From a checkpoint of a small image classifier.
Model: 10.4M parameters, 40-pixel images, norm layernorm, activation swiglu, patch size [4, 4], layers 6, width 320.
Training: 9600 steps, held-out accuracy 85%.
Data: trained on photos of arthropod specimens (BIOSCAN-5M), 48750 training examples, 50.4 epochs.
Rows from block 3 of a small image classifier, named by matrix and row number. Rows with one number belong to one neuron. Each number is 128 + 32 x the weight over its row's rms, rounded and kept within 0 to 255. All counts start at 0.
Before each neuron's rows are labels from the 100 images, of 14848, where the neuron reaches its largest size: "strongest on" is what is common among them. Only what is clearly more common there than usual is listed. The data: photos of arthropod specimens (BIOSCAN-5M).
# gate: MLP gate (model.blocks.3.mlp.gate.weight, 1280x320), inputs 80-159
# fc1: MLP up (model.blocks.3.mlp.fc1.weight, 1280x320), inputs 80-159
# fc2: MLP down (model.blocks.3.mlp.fc2.weight, 320x1280, transposed), outputs 80-159

strongest on: order Lepidoptera
gate.4 [ 91 158 115 135 160 109 131 118  46  61 111  95 125 127 111 119 103 160  84 115 111  96  92 134 128 134 116 128 129  79 119 132 127 116  96 144  58 106 134 134 152 124  63 130 186  87  70 138 127 143 149  72 147 117 109 170 124 135 157 105 176 150 144 140 144 115 160 107 148  86 133  98  99 121 103  95 122 167 168 116]
fc1.4 [ 91 147 138 169 122 133 176  93 126  62  22  98 104 134 144 102  99 133  74  88 138 131 125  75 111 163 219 110 167 101 170  76 131 174  98 139 190  83 105 101  97 160  98  72 180 143 156 143 118 132 116 144 161 113 165 154 128 173 194 115 184  90 137 113  93 144 123 163 135 153 153  93 110 124  98 150  87 140  89 108]
fc2.4 [145 106  84 181 107  69 111  68 163  87  92 113 114 159 136 143 116 132 118  82  69 118  87 134  58 143 182 100 157 157 125  71 101 168 104 199 178  98  55 137 116 114 114 146 144 150 136 111 141 130 146 164 155 144 169 142 112 141 163 103 156  87 115 105 142 127  93 132 190 124 145  70 119 126  97 164 119 153 147  88]

strongest on: order Coleoptera
gate.540 [116 164 159 121 181 127 161 108  49 112 130 124 162 124 140 152  86 185 134 107 128 114  45 215  84 144 105 121  95 125 113 140  89 125 157 113  98 188 109  78 124 112  69 104 158 115  44 105  91 115 100 122  97 156  93 119  77  97 128  75 121 170  89 135 188  99 106  91 175  65 152 136 145 151 139 115 125 146 167  91]
fc1.540 [127 160  99 156 112  87 154 120 136 182 105 150  94  95 158  90 139 130  82 113 162 127 124 126  92 152 117 137 185 154 136 117 106 100 127 140 125  59  80 175 139 107 162 170 130 133 190  89 113 147 145  70 122 139 123 151 113 125 171 121 128 130 141 160 100 119 194  98 113 132 242 166 129 100 147 110 158 121  77  78]
fc2.540 [127  70 141 128 147 144  69 155  90  96 143  80 109  99 123 108 162 151 200 149  99 195 151 126 154 115  78 157 164 119 125 125 147 141 164 136 128 126 146 171 113  65 154 156 120  94 138 129 142 145 151 161 114  86 130 117 150  99 155 178 156 127 153 147 110 102 103 115  98  98 188 185 125  94 183  90 200 119 126 142]

strongest on: order Hemiptera
gate.57 [135 239 207 117  68  95 128 162 152  99 138 126 152 139 153 111 162 117 162 136 167 131 137 153 165  78  86 101 115  74 147 114 113 158 101 144 101  70 151 152  96 152 151 137  58 155 140 175 106 147 121  91 112 151 105 119 132 161 174  85 132 118 127 152 153  82 146 103 122 138 152 142 118  95 128  86  93  98 146 136]
fc1.57 [102 143 166 186 161 118  49 108 109  95 162 161 137 146 139 124 169 141 110 175 102 119 152 150  96 104 122 129 146  88 219 164 142 137 130 131 204 125 136 123  94  97 128 196 108 125 171 217 185 111 167 133 144 150 186 150 139 138  78 144 129 146 115 147 137 183  90 132 154 130  65 106 116 163 133 114 125 174 143 128]
fc2.57 [128 142  76 144 146 131 162 104 129 202 126 103 162 157 149 134 126 139 120 119  74 135 116  58 134 121  67 101 133 102  98 124 102  89 117 117 168 147 121 105 102 145 169  93 126 131 131 145  65 122 163 112 115 128 149 140  87 152 118 149 176 120  30 150 136 133 131 129 136 139 146 101 116 120 126 168  66 100  84 137]

strongest on: order Diptera
gate.115 [143 182 173 205 136 127 135 176 172 149  89 176 112 153 132 140 170 123 108 162 121 160 149  78 130  43  99 123 148  71 164 147 117  46 138 146  72 139 101 104 176 151 147 127  88 161 140 112  75 132 155 121 164 157 145 154  94 161 154 131  82 136  93 154 117 106  89 113 123 115 124 152 169  99 134  88 156 166 183 166]
fc1.115 [ 94 141 176  83  70 117 133 127  95 148 117 139 103 140 200 174 111 112  82 132 128  72 109 139 148 184 110 157 130 176 109  91 141 153  80 113 172  99 107 143 124  90  79  57 115  83 106 126 128 151 148 143 127 126 169 135 104 164 127 114 151 137 133 142 130 169 121 119  97 152 177 157 101 102 114 209 146  84  57 137]
fc2.115 [141 110 181 171 111 103  96 127 114 183 159 168  96  90  94  95 115 133 144 122 123 148 117  94 133  88 128 104 119 132 131 119 179 131 155  85 106 138 194 140 168 161 139 131 124  79 135 137 109 137 151 122 147 107  97 114 107  70 198 159 165 112 164 122 106 138 173 172 134 185 159 192 143 139 133 133 136 177 178  97]

strongest on: order Coleoptera
gate.555 [154  89 102  89 210 114 131 112  97  78 117 132 105 140 162 158 136 175 109 125 122  87  74 203  98 143 140 154 141 155 117 122 109 102 150 181 153 190  71 141 108 149  54 114 196 112  72  95 107 155  89 143 138 141 109 105 141 148 172  49 217 196 155 153 159 136 106 121 121  94 187 130 145  95 145 174 154 104 152 118]
fc1.555 [ 85 113 147 121 116 109  92 163  89 142 140 136 111  46 143  86  96  92 175 134  79 130 164 161 139  89 143 139  92 118 191 156 118 128 103 181  94 100 109  83 123  90 158 154  90 139 159 133 102 145 171  81 146  97 145 106 109  87 123 154 138 109 135  91  85  64 141 126 121  95 152 165  61 134 118 106 123 221 188 149]
fc2.555 [109 122  71 125 152  87 118 127  87 114 130 152 118 120  87 157  78 131  84 162  77  51 120 149  95 178 158 153 123 193  43 143 154 110 163 138 193 105  83 115 147  92  49 139 172 115  50  88 151 117 118 101 154 101 117 123 117 130 150 114 150 173 123 105 101 122 148 196 109  82 119 134 110 119 103 161 140 156 131 101]

strongest on: order Hemiptera
gate.658 [145 135 124 164 109 133 157 144 156 144 203 118 129 105 155 126 151 125 131 122 113 136 115 137  97 145 145 112  83  84 182 134 108 128 169 161 137 138  79  81 128  92 140 164  96 175 133 119  85 128 136 173 179 131 108 106 128 114 135  62 159  98 138 160 118 102 101 112 128 157 179  93 204 114 144 164 111  98 167 137]
fc1.658 [135  82 133 178 136 154 126 100  94 176  42  90 174 113 184 102 105 153  96  81 145 129 114 107 151 127 158 119 153 173 156  84 120 123 159  98 173  69 150 124 119 143  94  77 187  47 142 180  87 137  98  95  79 125 103 191 131 191 210 174 190 149 130  55 132 115 156 185  96 134 106 106 151  77  73  62 152 180  93 180]
fc2.658 [124 129 172 134 139 129  98 150 119 181 114  75 128 113 161 148 153 196 148 145 146 143 125  78 105 149 142 171 119  87 102 153 152 132 112 134 102 112 123 185 113 134 122 162 134 124 152  49 155 152 130 162 140 135 124  94  98  59 109 117  71  99 143  88  88 107 179 128 121 119  96 147 150 150 212 125 108 126 176 147]

strongest on: order Hymenoptera
gate.425 [129 141 191 106 141  78 159 134 125 165 138 142 150 104  55 172 100 128 137 151 108 123 160 133 136 137  64  79  75 122  61 133  94 112 132 113  48 137  67 114 177  96 119 128 107 155  74 115  75  67 142  85 134 124 117 119 133  88 158 160 112 125  67 135 140  98 141  92 150 135 111 135 145 159 154 117  96 126 157 133]
fc1.425 [ 96 113  49 146 118 145 139  77 118 119 129 103 114 134 168 129 109 112 160 106 145 145  90  98 119 160 188 155 174 158 143 136 142 141  93 108 185 150 143 128 103 122  89 106 154  87 113 119 181 173 131 190  95 130 144 159  78 114 149 175 153 141 182  96 113 143 140 138 111 107 122 127 108 154  95 145 190 150  93 114]
fc2.425 [155 103 134  76 136 138  77  71 153  71 106 100 143 177  77 114 144 134 131 137 121 103 108 138 145 164 112 122 146 123  85 130  89 102 166 123 152 133 175 175 145 163 191 110 124 156 163 182 117 151 162 165 104 136  99 160 137 118 125 113 160 148 155 154 127 141 116 101  89 101 138 129 137 102 183 131 136 111 127  98]

strongest on: order Lepidoptera
gate.98 [108 145 118 174 121 136 189 130 144 146 184  77  99 105 176 127  52 119 102  88 143 200 108  75 158 133 179 145 155 131 172 155 115 139 104 178 104  92  61  72  45 147 137 104 140 139 117 108 146 112  90 133  97 124 123  92  91  93 201 165 111 100 117 130 127  72  98 126 157 145 156 149 148 141 116 111 173 135  91 107]
fc1.98 [142  86  86 149 105 101 116 127 169 153 151 169 138 104  63 149 127 148 128 129 140 142 114 162 156 148 112 160 135 130 144 138  78  99 173 142 127  72 143 119 125 104 125 185 119 179 112 131  51 164 103 138 174 131  98  91 146 131 173  98 127 114  57 140 128 119 117 105  95 124  99 137 179  58 118 200 133  89 141  78]
fc2.98 [131  90  73 122 124 104  59 129 179 148  95 121 144 111 165 167 132  77 153 116  75 144 130 106  95 109 132 108 114 144 182  75  62 126 179 142 180 100  91  98 106 124 155 192  91 146  85  84  71 101 129 136 123 127 141  72 119 113 148 120 114 178 204 110 104 144 148 120 190 141 165 154 146 142  95 210 156 117 122 126]

strongest on: order Hymenoptera
gate.741 [108 114  75 139 114 135 138 184 147  69 147 126 153 176  56 105  77 142  63 117 147 180  98 114 112 149 202 108 160 163 172  80 147 122 101 168 108  66 107  70 133 182 124 134 133 162 163 143 122 108 133 123 114 130 157 139 147 109 144  87 153  98 132 155 126 148 141 188 159 177  48 163 145 111 101 117  89 128 164  71]
fc1.741 [128  93 118 169 129 126 144 124 125 191 142  93  75  78 132 121 181 145 163  74 180 101 174 169 133 125  77 145 109  81 164 173 134 114 119  92 140 191 177 181 139  75 115 159  88  68 139  92 115 152 125 128 170  98 144 167 156  54 173 126 157  87 114 135 172 107  61 140 103 158 155  84  97 100  83  86  96 115 106 165]
fc2.741 [133 103 114 162 145 158 126 104 167 138 108  96 145  84  86 186  77 128 125 131 148 180 156  82 174 188 123 147 170  89 145 157 118 100 134 161 104  31 130  69 101 143 153 176 118 167 146 111  71  85 152 165 114  98 117  67 127  81 139 137 140 144 115 110 117  97 148 153 137  99 103 148  89 104 161 238 125 138 115 115]

strongest on: order Lepidoptera
gate.459 [152 162 113 139 146  86 139  89 113 125 133 123 131 119 118 115 118  97  66 177 153  83 140  95  89 188 143 135  66 145  99  80  94 120 132 119  93 106  61 117 210 154 159 136 126 168 147 103 146 140 101 142 144 142  67  68 111 161 139 160 166 144  26 102 155  78  82 141 101 126 107  72 128 159 172 140 106 114 153 140]
fc1.459 [121 171 161 142 127 156 105 130 142 154 177 139 139 146  81 139 109  85  99  44 102 158 147 126 171 123 157 123 200 142 179 163 180 136 141 118 134 136 147 106 125 178 151  86 107 156 107 159 163  85 155 178  75 106 175 202 144 105  70 141 172 123 161 132 128 156 134 134 138 144 104 148 122 132 199 158  61 126 132 101]
fc2.459 [115 153 130 133 143 101 139 148  81 180 174 206 114 137 117 114 123 149  78 182 110 174 119  83  78 145 131 117 110 104 122  61 112 119 158 162 128 155 152 122 160  76 125 148 137  68 122 180 127 150 139 125 108 119 103 118 122  99  77 187 123 138 215 138  85 115 129  84 159 183 145 118 177 131 128  84  72 121 125 146]

strongest on: order Hymenoptera
gate.238 [135 129 140 145 147 148 143 130  74 110  92 128 149 127 150 104 127 145 130 143  82 129 111 106  78 133 222  62 146  52 174 140 149 153  92 158 151 115  86 106 139 129  93 123  90 132 127 123 139 114 130  65 137 164 149 155 120 152 100 139 154  83 118 146 145 133 133 116 140  84 144 132 139 176 133  67 134 177 163  96]
fc1.238 [146 130  61 165 143 129 167 181 100 130 167 132  91 137 132 130 147 130 145 118  96 114  68 161 105 144 115 132 149 142  80 153 114  65 117 103 146 149 121 144  86  81 142 117 147  89 126 121 161 146 115 129 141 108 100  96 110 105  65 125  89 208 202 145 137 159 142  42 137 122 162  84 143 105 136 146 192  66  73  90]
fc2.238 [125 158 198 114 132 103 166  71  57  91 131  95 117 121 172 138 104 114 167 127 178 132 136 147  91 152  97 194  99 156 106 161 104 167  87 130  70 168 170 144 130 115 109  77 142 120 141 120 159 148 130 180  97 139 164 145 138 153 111 117  76  71  96 112 154  86 152 116 108 185 106 104 102 124 175  59  86 142  61 140]

strongest on: order Lepidoptera
gate.705 [144 124 120 163 108 123 130 135 122 129  33  97 160 123 153 141 103 139 133 126 180 124 130 141  88 100 244 135 163 104 133 107 127  83  99 143 155  91 100 105 143  57  29 166 134 112  76 120 130 148  96  79 161 155 111 133 125 175 123 115 177 138 144 140 145 161 157 155 148 104 160 148 178 128  77 135 176  94 154 125]
fc1.705 [152  85 103  84 138 114 129  78 128 140 158 106 121 160 123 109 179 122 124  67 102  87  96 130  96 126  75 117 105 139  99 129 110 172 148  86 158 174 202 168 141 157 155  89 110 101 177 135 158 158 184 179  81 135 148 182 123 106 143 109 141 117 158  88 162 126 150 128 113 137  42 117  89 166 148 143 107 128 140 166]
fc2.705 [ 94 122 161  91 140 176 114 144 124 198 213 135 161 103 123 171  99 169 138 165 137 155 139 178 148 102  58 147 112 147  70 178 152 130 153  98 122 113 156 138 106 105 110  73 171  94 109 185 141 112 140 118 173 108  96 147 131 130 101 129  39 142  77  78 119 123  57  62 113 149 144 147 128 138 168 140 114 108 125 131]

strongest on: order Hymenoptera
gate.686 [148 138 146  71 121 152 103 121 105  51  93 148 150 120 168 148 112 116 123 142 128 152 104 160  50 140 136 106 147 121 126 146 100 117 147  89  92 110 191  60 150  65 124 144 106 157  89 111 114 158 128  93 127 157 125 157 130  60 134 135  81 130  95 104 139 159 108 129 162 132 197 138 108 165 159 112 153 123  79  75]
fc1.686 [144 151 145 118 144 156 137 170  79 182 102 151 142 103 118 101 154 129 121 113 119  95 108  89 141 145 106 162 141  67 131  86 146 144 136  95 146 112  71 128 218 133 106 163 107  29 148  97 132 106 154 127 117 143 102 123 109 139 158 168 144 146 132 106 117 149 139 195 104 141  77 142 142  91 107 158 146 120 159 140]
fc2.686 [136  99 111 132 136 145 153 121  91 159  77 140 158 132 111 135 116 143 131 107 119  87 132 109 147  85  93 147 134 124 131 109 139 163 171  89  77  86 144 104 146  90 145 135 135 116 171 182  97 134 172 147 143 128 130 161 104  94 127 102  82 127 139 133 129  94 152  89 153 209 126  78 154 139  96 104  99 135 105 132]

strongest on: order Hymenoptera; family Ichneumonidae
gate.442 [178  93 122 119 184 131 126  71  80 128  83  88 112 150  86 172 153 182 103  82 108 143 147 155  95 183 144 131 114 158 130  81 115 143 121 161 141 115 151 120 120 156 134 200 132 114 137  81 133  82 176 170  85 123 191 158 173  43 189 112 146 138 164 187 140 165 155 142 135 164 118 146 150 177 131 161 108 183 137  63]
fc1.442 [ 74 155 108  86 121 105 100 110 160 109 124 109 116 143 118  62 136 123 107 102  96 128 139 115 157  85 164  92  79  68 140 158 191 103 114 163 104  90 148 134 144 115 109 121 136 121 128 213 102 160 123  86 121 162 117 168 104 121  87  69 188 120 104 138 125 126  94 126 126 124 120  85 107 110  81  87  97 181 134 167]
fc2.442 [130  93 124 101 115  48  89 137 102  76 117 147 135 132 118 129 174 156 174 140 108 109 103 214 123 137 148 122 104 123  87 211 147  85 137 167 119 136 144 177 168  88 116 161 126  91  45 123 142 124 129  94 128 165 118 118 127 110 149 140 123 138 163 160 185 125  91 140 132  45 111 158 125 131 123 122 193 142 160 109]

strongest on: order Hemiptera; family Aleyrodidae
gate.632 [118 108 128 113 131  58 102 134 145  98 158 143 149 138 117 129  70 109 151 129  57  64 121 182 135 171 150 134 105 156  85 198 159 160 107 155 131  95  98 120 185  57  90 145 114 139  91 122 180 113 139 120 129 121 101 103 108 105 130 142 122 197 115 130 117  74 141 134 144  73 136  97 134 172 160  89 155 162 174 126]
fc1.632 [153 155  90 128 103 141 135 111 129 158 116 128 149 145 139 190 158 136 107 120 175 167 156  65 151 107 115 122 132 135 123  68 116  89 128 108 143 117 145 139  93 161 126 135 133 121 153 160 104 108 131 120 118 154 167 128 207 131 133  95 112 120 149 148 135 165 161 146 131 158 112 127 139 112  45 176 111  87  72 173]
fc2.632 [ 95 142 130 119 122 105 119 137  91 118 174 173 112  80  75 103  74 188 118 162 100  98 115 135 145 132 130 115 113 163 147 156 157 110 168 136 108 127 119 102 154  65  93 125 170  77  80 128 110 147  85  69  97 109  90 127  51 154 201 133 137 133 109  99 142 122 128 163  97  81 143 168  97 133 118 119 147 167 152 144]

strongest on: order Hymenoptera
gate.376 [141 139 165 112 129 164 191 143 115  89 103 153 137 152  94 126 153 137 130 138 137 127 160  71 146 162 138 131 188 142 116  94 140 147 141 163 134 141 140 150 130 146  89  84 150 123 107 156 112 118 117 103 121 168 131 176 148 137 185 111 130 151 112 131 131 126  74  97 146 156 155  63 141 141 156  97 129 116  90 109]
fc1.376 [165  71  74 115  91  34  76 142 141 154 140 166 119 123 126 127 135 129 145 181 127 103 113 145 146 150 100 139  82 117 148 132 103 132 187 140 161 102 115 104 159 188 206 161  97 135 158 113 128 147 149 161 163 116 101  92 119 152  71 146  90 147 116 123 135  93 146 153 109  73  91 142 109  97  69 149 106 168 205 173]
fc2.376 [129 128 166 115 161  77 128 166 132 116 113 136 125 119 125  95 166 122 173 118 161 134 110 131 153  67 158 149 171  85 203 123 135 124 131 201  84  99  82 143 112 154  91 158 158 135 150  86  99 167 105  90 150 126 159 114 136 176 185  69 151 143 166 112 121 140 144 132 111  90 126 123 100 114  73 133 140 146 116 183]

strongest on: order Lepidoptera
gate.233 [151 121  75 160 110 149 132 195 131 127 137 112 187 137 238 194 152 104 189 100 184 141 115 196 134 110  92 105 159 123 111 162 131 117  90 129  82  96  61 132 128  93 120 192 102 183  86  95 178 125 116 161 155 137 111 150 131  96 139 106 129 129 160 134 144  98 157 143 136 111 141 159 161 174 128 154 131  86 159 152]
fc1.233 [149 146 119 124  89  93 137 147 213 106 103 110 136 172 141 149 116 122  96 144 166  94 141 102 169 217 155 158 158 186  95 140 115 123  71 174 177  65 138 131 196 144 125 148 110 153 139 141 132 155 106  94 139 109  91 126 155  94 178 136 138 172  91 175 136  82 164 154 104 155 172 157 144 114 144 178 136 152 158 126]
fc2.233 [172 107 189 159 108 128  67 156 122 169 128 172 136 113 100  96 202 124 164 153 152  92 131 151 148 152  62 108 158 103 166  91 153 173 132 116 112 161 134 147 147 140 155 150  85 109 140 134 111 133 171  50  90 109 101 124 131 110 175 116 125 157 166  77 123 148 158 137 152 134 106 139 164 138 143 104 153 133 191 133]

strongest on: order Coleoptera
gate.67 [146 127 128 151 195 114 117 131  82 168  98  92  97 138 104 139 170 132 176 136  81  52 105 163 143 196 117 123 110 140 133 139 143 111 115  93 107 144 140  99 161  48 136 140 150 133 144 114  46 129 208 141 141 146 118 143 126 105 143 114 142 117  46 179 143 178 111 132 112 134 126 114 157 152 154 133 117 124 156 136]
fc1.67 [192 117 131  67 132 148 109 160 106 155 103 173 146 149 101 114 150 148 145 114 180 166 139 145 112  89 106  93 110  43 142  96 159 150 151 138 134 171 106  91 154 235 152 166 155 225 133 126  52 116 118  98  86 139 145 111 164 200 119 112 168 139 153 139  98 144 193 129 125 102  85 163 135 103 127 142  63 139  97 111]
fc2.67 [ 98 126 130 157 128 105 177 149 117 135 109  98 108  89 123 137 116  77 162 110 109 165 157 108 147 136 156 144  61  75  95 134  72  82 107  83  74 119 195  88 107  98 127  95 133 138 129 140  29 124 121 140 139  93 106 105 134  97 124  83  98 101  99 113 116  96 193  73  91 161 113 150 100 103 162 182 103 138  97  91]

strongest on: order Hymenoptera
gate.490 [ 99 130 179 145 144 143 140 175 117 169 117 116 156 129 151 127 127 159 137 154 112 141 134  87 114 145 117 102 203  59 149 178 171 127  93 147 104 179  84 109 112  96 119 135  82 180 152 166 134 115 130  70 164 132 177 125 152 142 181 111 115  80  92 198 130 142 165  86 131 138 206 132 154 125 171 138 118 123 178 151]
fc1.490 [118 103 142  95 129  78 122 120 142  70   0 115 130 156  89  55 172 102 172 100 129 137 147 171 150 119 121 125 152  97 110  85 129 154 148 131 149 146  79 136 107 158 100  85 128 152 151 121 136 120 116 168 165 137 145 151 115 107 121 132 182 159 131 145 143 143 219 104 122  94 204 109  73 130 139 167  73 145 105  91]
fc2.490 [139 100 181 118 109 151 171 101 128 115 135 167 114 131 145 111 134 130 172 101 168 102 117 134 104  75 161 125 137 109 106  91 131 128  79  69  47  79  98 172 181  94 121 122 141 131 130 104 152 136 135 137  80 122  84 125  90 135  77 104 147 124 179  96 119 139 159  77 131 223  96  95 148 131 137 103 141 105  98  82]

strongest on: order Hemiptera
gate.568 [166  88 137 102 130  91 129 133 124 133  99 102 112 123 106 125 130 125 128 136 148 148 150 101 114 145 161  82 112  67 128 153 106 138  92 118 121 168 138 147 136  73 157  93  84 130 136 180 103 123 142 111 133 147 123 102 136 148 138 136 115  51  85 110 139 110 200 130 168  79 121 108  41 168 122 127 113  97 104 133]
fc1.568 [115 135 101 129 156 122 132 102 138 147 120 150 139 113 124 148 140 122 162 143  83 144  94 135 133 157 107 116 128 100 118 132  88 125 136 168 174 111 155  77 130 140 181 136 109 168 112  78 132 127 150 127 174 113 147 145  94 138 148 144  82 151 175 161  98 124 105  65  78 125 165 141 166 151 102 150  95 167 191 101]
fc2.568 [105 125 147 146 116 101 144 119  92  64 108 177 109 131 137 104 131 103 147 127 118 172 120 154 166 135 119 152 141 132 167 122 108 180  89 116  62  89 101  67 118 126 140 197 139 138 177  93  94 107 139 174 152 124 118 100 138  64  93 143 135 126 146 188 111 121 149 129 187 128 122 177 111 108 172 139 167 126  80 109]

strongest on: order Lepidoptera
gate.447 [138 147 132 129 115 113 190 153 119  89 125 142 110 153 142 134 128 172  74  98 200  74  84 144 130 149 171  82 145 124 160  96 149 187 131 183 144 122 101 129 154 129  98 105 169 130 131 162 107 182  72 101  88 125  80 186  82 135 141  93 172 112 158 102 126 108 145 150 100 139  76 151 171  90  87  77 123 163 151 123]
fc1.447 [ 91 143 165 152 181  95 135 111  92 133 143 192 106  96 138 138 106 193 126 159 177 133  85 116 114 102 153  90 162 118 178 153 141 162 147 120 155 135 141  76 140 131 135 103 178 128 128 120  83 155 121 147 102  96 160 122 100 189 167 171 179  93 100 103  89 123 147 189 113 148 125 222 127  97 102 108 145 169  95 115]
fc2.447 [121  79  56 123  62  94 140 158 180 131  87 147 132 122 130  85 113  71 129 218 157 181 158  86 160 141  99 128 116 161 126 110 151 156 136 134 100 121 180 118  97 160 171 139 140 153 140  95 161 140 108 165 121  84  68 131 117  93 133 136 129 151 137 118 115 121 159 155 105 106 117 109 125 122 131 173 120 114  93 165]

strongest on: order Hymenoptera
gate.265 [140  94 169 101 143  73  67  89 117 125 115 114 128 123 114 113 152 121 151 169  99 118 114 152 115 158 151 116 103  80 191 170 108 125 106 212 127 128  97 153 139 103 131 111  95 114 113  93 126 127 164 104 116 172 127 122 131 179 134 144 126 119  88 166 182 158 115 119 159  89 120 135 144 170 152  84 122 168 184 159]
fc1.265 [139 109 131 157 131  76  71 144 133 119 231 153 162 104 148 113 106 112 149 177 103  98 121 202  77 120 110 110  75 128 120 195 118 128 144 149 113 120 133 161 150  59 155 141 110 135 109 113 162 115 149 111 186 128  77 106 115 161 137 130  59  96  82 136 179 108 131 122 135 117 158 124 134 169 189 152 132 107 193 157]
fc2.265 [101 119 127 155  83 157 129 135 170 121  95  90 124 142 118 125  78  57 109 109 146 189 131  95 138 128 175 140 203 157  95 118 147 136 136  91 132 129 174 118  37 141 146 106  83 198 155 132 167 130 125 155 153 100 125 125 136  85 100 154 129 142 137 121 116 125 149 140  95 151 122 128 141 144 141 118 150 132 101  99]

strongest on: order Coleoptera; family Chrysomelidae
gate.704 [125  88  78 156 179  72 110  87 108 149 183 168 117 122 120 207 109 138 104 121 148 119  99 163  48 116 126 144 126 143 101 130 115 110 156 106 144 149 133 145  69 142 100 133 164 153  97  56 144 108 160 189 127  96 177  85 111 104 167  80 109 130 145 168 128 135 156 105 130  84  87 168 128 133 122 172 142 133 149  49]
fc1.704 [102 143 135 154  94 176 119 177 153 127 119  70 120 107 114  65 120 102 132 140 106 179 182  82 224 126 122 147 170 124 185  93 143 130 105 170  81  75 152 117 126 119 196 146 106 146 183 176 118 128 147 103 148 116 102 147 118 116 127 163 182 104 118 107  90 105 107 112 107 174 175 102  93 133 119 136  66 154 130 161]
fc2.704 [121 149 197 132 164  84 111  91 106  94 136 147 163 163 115 143 120 152 113 118 116  83 106 176  78 177 221 137 103 131 114 214 169 107 115 106 165 136 171 149 159  71  49  82 166  85  76 138 171 115  99 119 139 198 153 156 120 163 128 140 166 164 141 145 170 152 125 143 130  42 154 108 163 157 106 142 127 164 164  95]

strongest on: order Diptera
gate.264 [130 181 128  57 129 131 163 141 119 143  84 107 144 133  69  85 144 141 146 117 128  59 128 214 131 104 121 116 107  49 121  67  92  91 133  99  90 117  82 124 129 172 121 124 107 130 137 122 134 136 167 135 162 110 128  98 115 115  90 101  86  98 171 166 151 136 132  63 120  98 163 141 113 150 125 156 102 101 173 157]
fc1.264 [101  87 138 146 113 144 165 135 118  88 162 139 130  78 191 158 121 135  80  97 104 120 118  68 151 123 148 118 169 120 103 131  88 146  90 153 132 121 168 180 150 205  90  85 108 155  96 154 120 107 169 134  59 154 136 123 110 143 132 151 179 159 178 121 135 139 115 121 118 180  67 150  98 134  99  77 138 110 115 127]
fc2.264 [187 115 129 195 116 124  78 117 108 141 139 135 115 106 110 120 144 112 107 122 167 152 129 109 134 155 146 126 135 113 122 149 132 117 150 147 110  65 200  80 141 109 153 171 144 186 130  94 134  99 109  79 134 150 153 130 197  82 141  61 135 113 127 140 100 148 127 194 143  88 135 131 129 129 125 173  76 134 150 109]

strongest on: order Hemiptera
gate.669 [ 92 180 163 151 132  92 184 157 113 115  94 155 108 119 218 124 131 106  84 124 140  85 120 137  72  99 174 149 125 112 115  85 126  82 103 135 156 146  82 138 162 105  67  61 115 130 119 143 135 133  96 121 159 143 131 141  98 137 118 150 172 102 125 121  93 101  86 144 126  64 198  91 104 132 103 133  97 140 155 158]
fc1.669 [117 155 101 144 139 122 157 112 125  81  75 142 132  76 127 106 126 113 133 114 133 141 113 162 163 139  91 131 137 196 139 117 142  61 114 144 116 119 153  75 118 133 135 105 146 166 114 122 113 122 121 111  55  90 101 108 106 153 114 173  88 174 202 182 131 156 122 130 144 159 101 159 195  76  97 151 149 127  52  86]
fc2.669 [127 128 147 141 152 121 172 170 147  57 203 140 147  97 122  95 142 142 123 130 107 138 121 138 109 118 104 140 111  83 125 113 127 165 138  85  80 119 146 108 137 143 167 134 158 170 124 140 117 115 175 102 122 128 134 125  83 128 101 132 132 136 224  90  79 134 136 163 131 103  99 156  97 127 115 106 178 125 145 117]

strongest on: order Lepidoptera
gate.173 [121 143 108 122 134 145 220 162 102 153  81 129 136 115 181 161 111 145 120 124 141 179 102 140 103  94 117 106 137  87 139 110 117 165 142 126 126 103  65  90 114  79 121  79 159 143  84 137 115 101 105 125 140 121  91 156 109 153 149 160 148  83  93 101 135 101 164 145 131 120 171 153 138 118 140 135  94 102  87 129]
fc1.173 [106 139  78 134 104 153 180 129 130 115  79  65 112 131 141  81 126 128 137  82 138 182 121 132 154 173 113 101 127 145 109 112 103 132  88 184 104 105  92 119  68 152 178 116 111 190 157 158 125 138 165 124 141 101  82 155  97 103  84 113 131 125  57 131 130 129 126  64 160 184 128 107 137 104 175 116  95  89  70  53]
fc2.173 [154 143 148 102 118 174 104 138 138 117 108 192 113 129 131 107 159 134  72 155 127  91  97 141 115  83 137 106 138 185 128  52 146  79 127 128  99 127 132 138 165 120 129 101 143 178 123 106 141 108 131 132 194  99 106 147 154 136  70  85 122 122 122 125 106 154 133 145 154 116 168 113  88 108 126 183  85  68 130  77]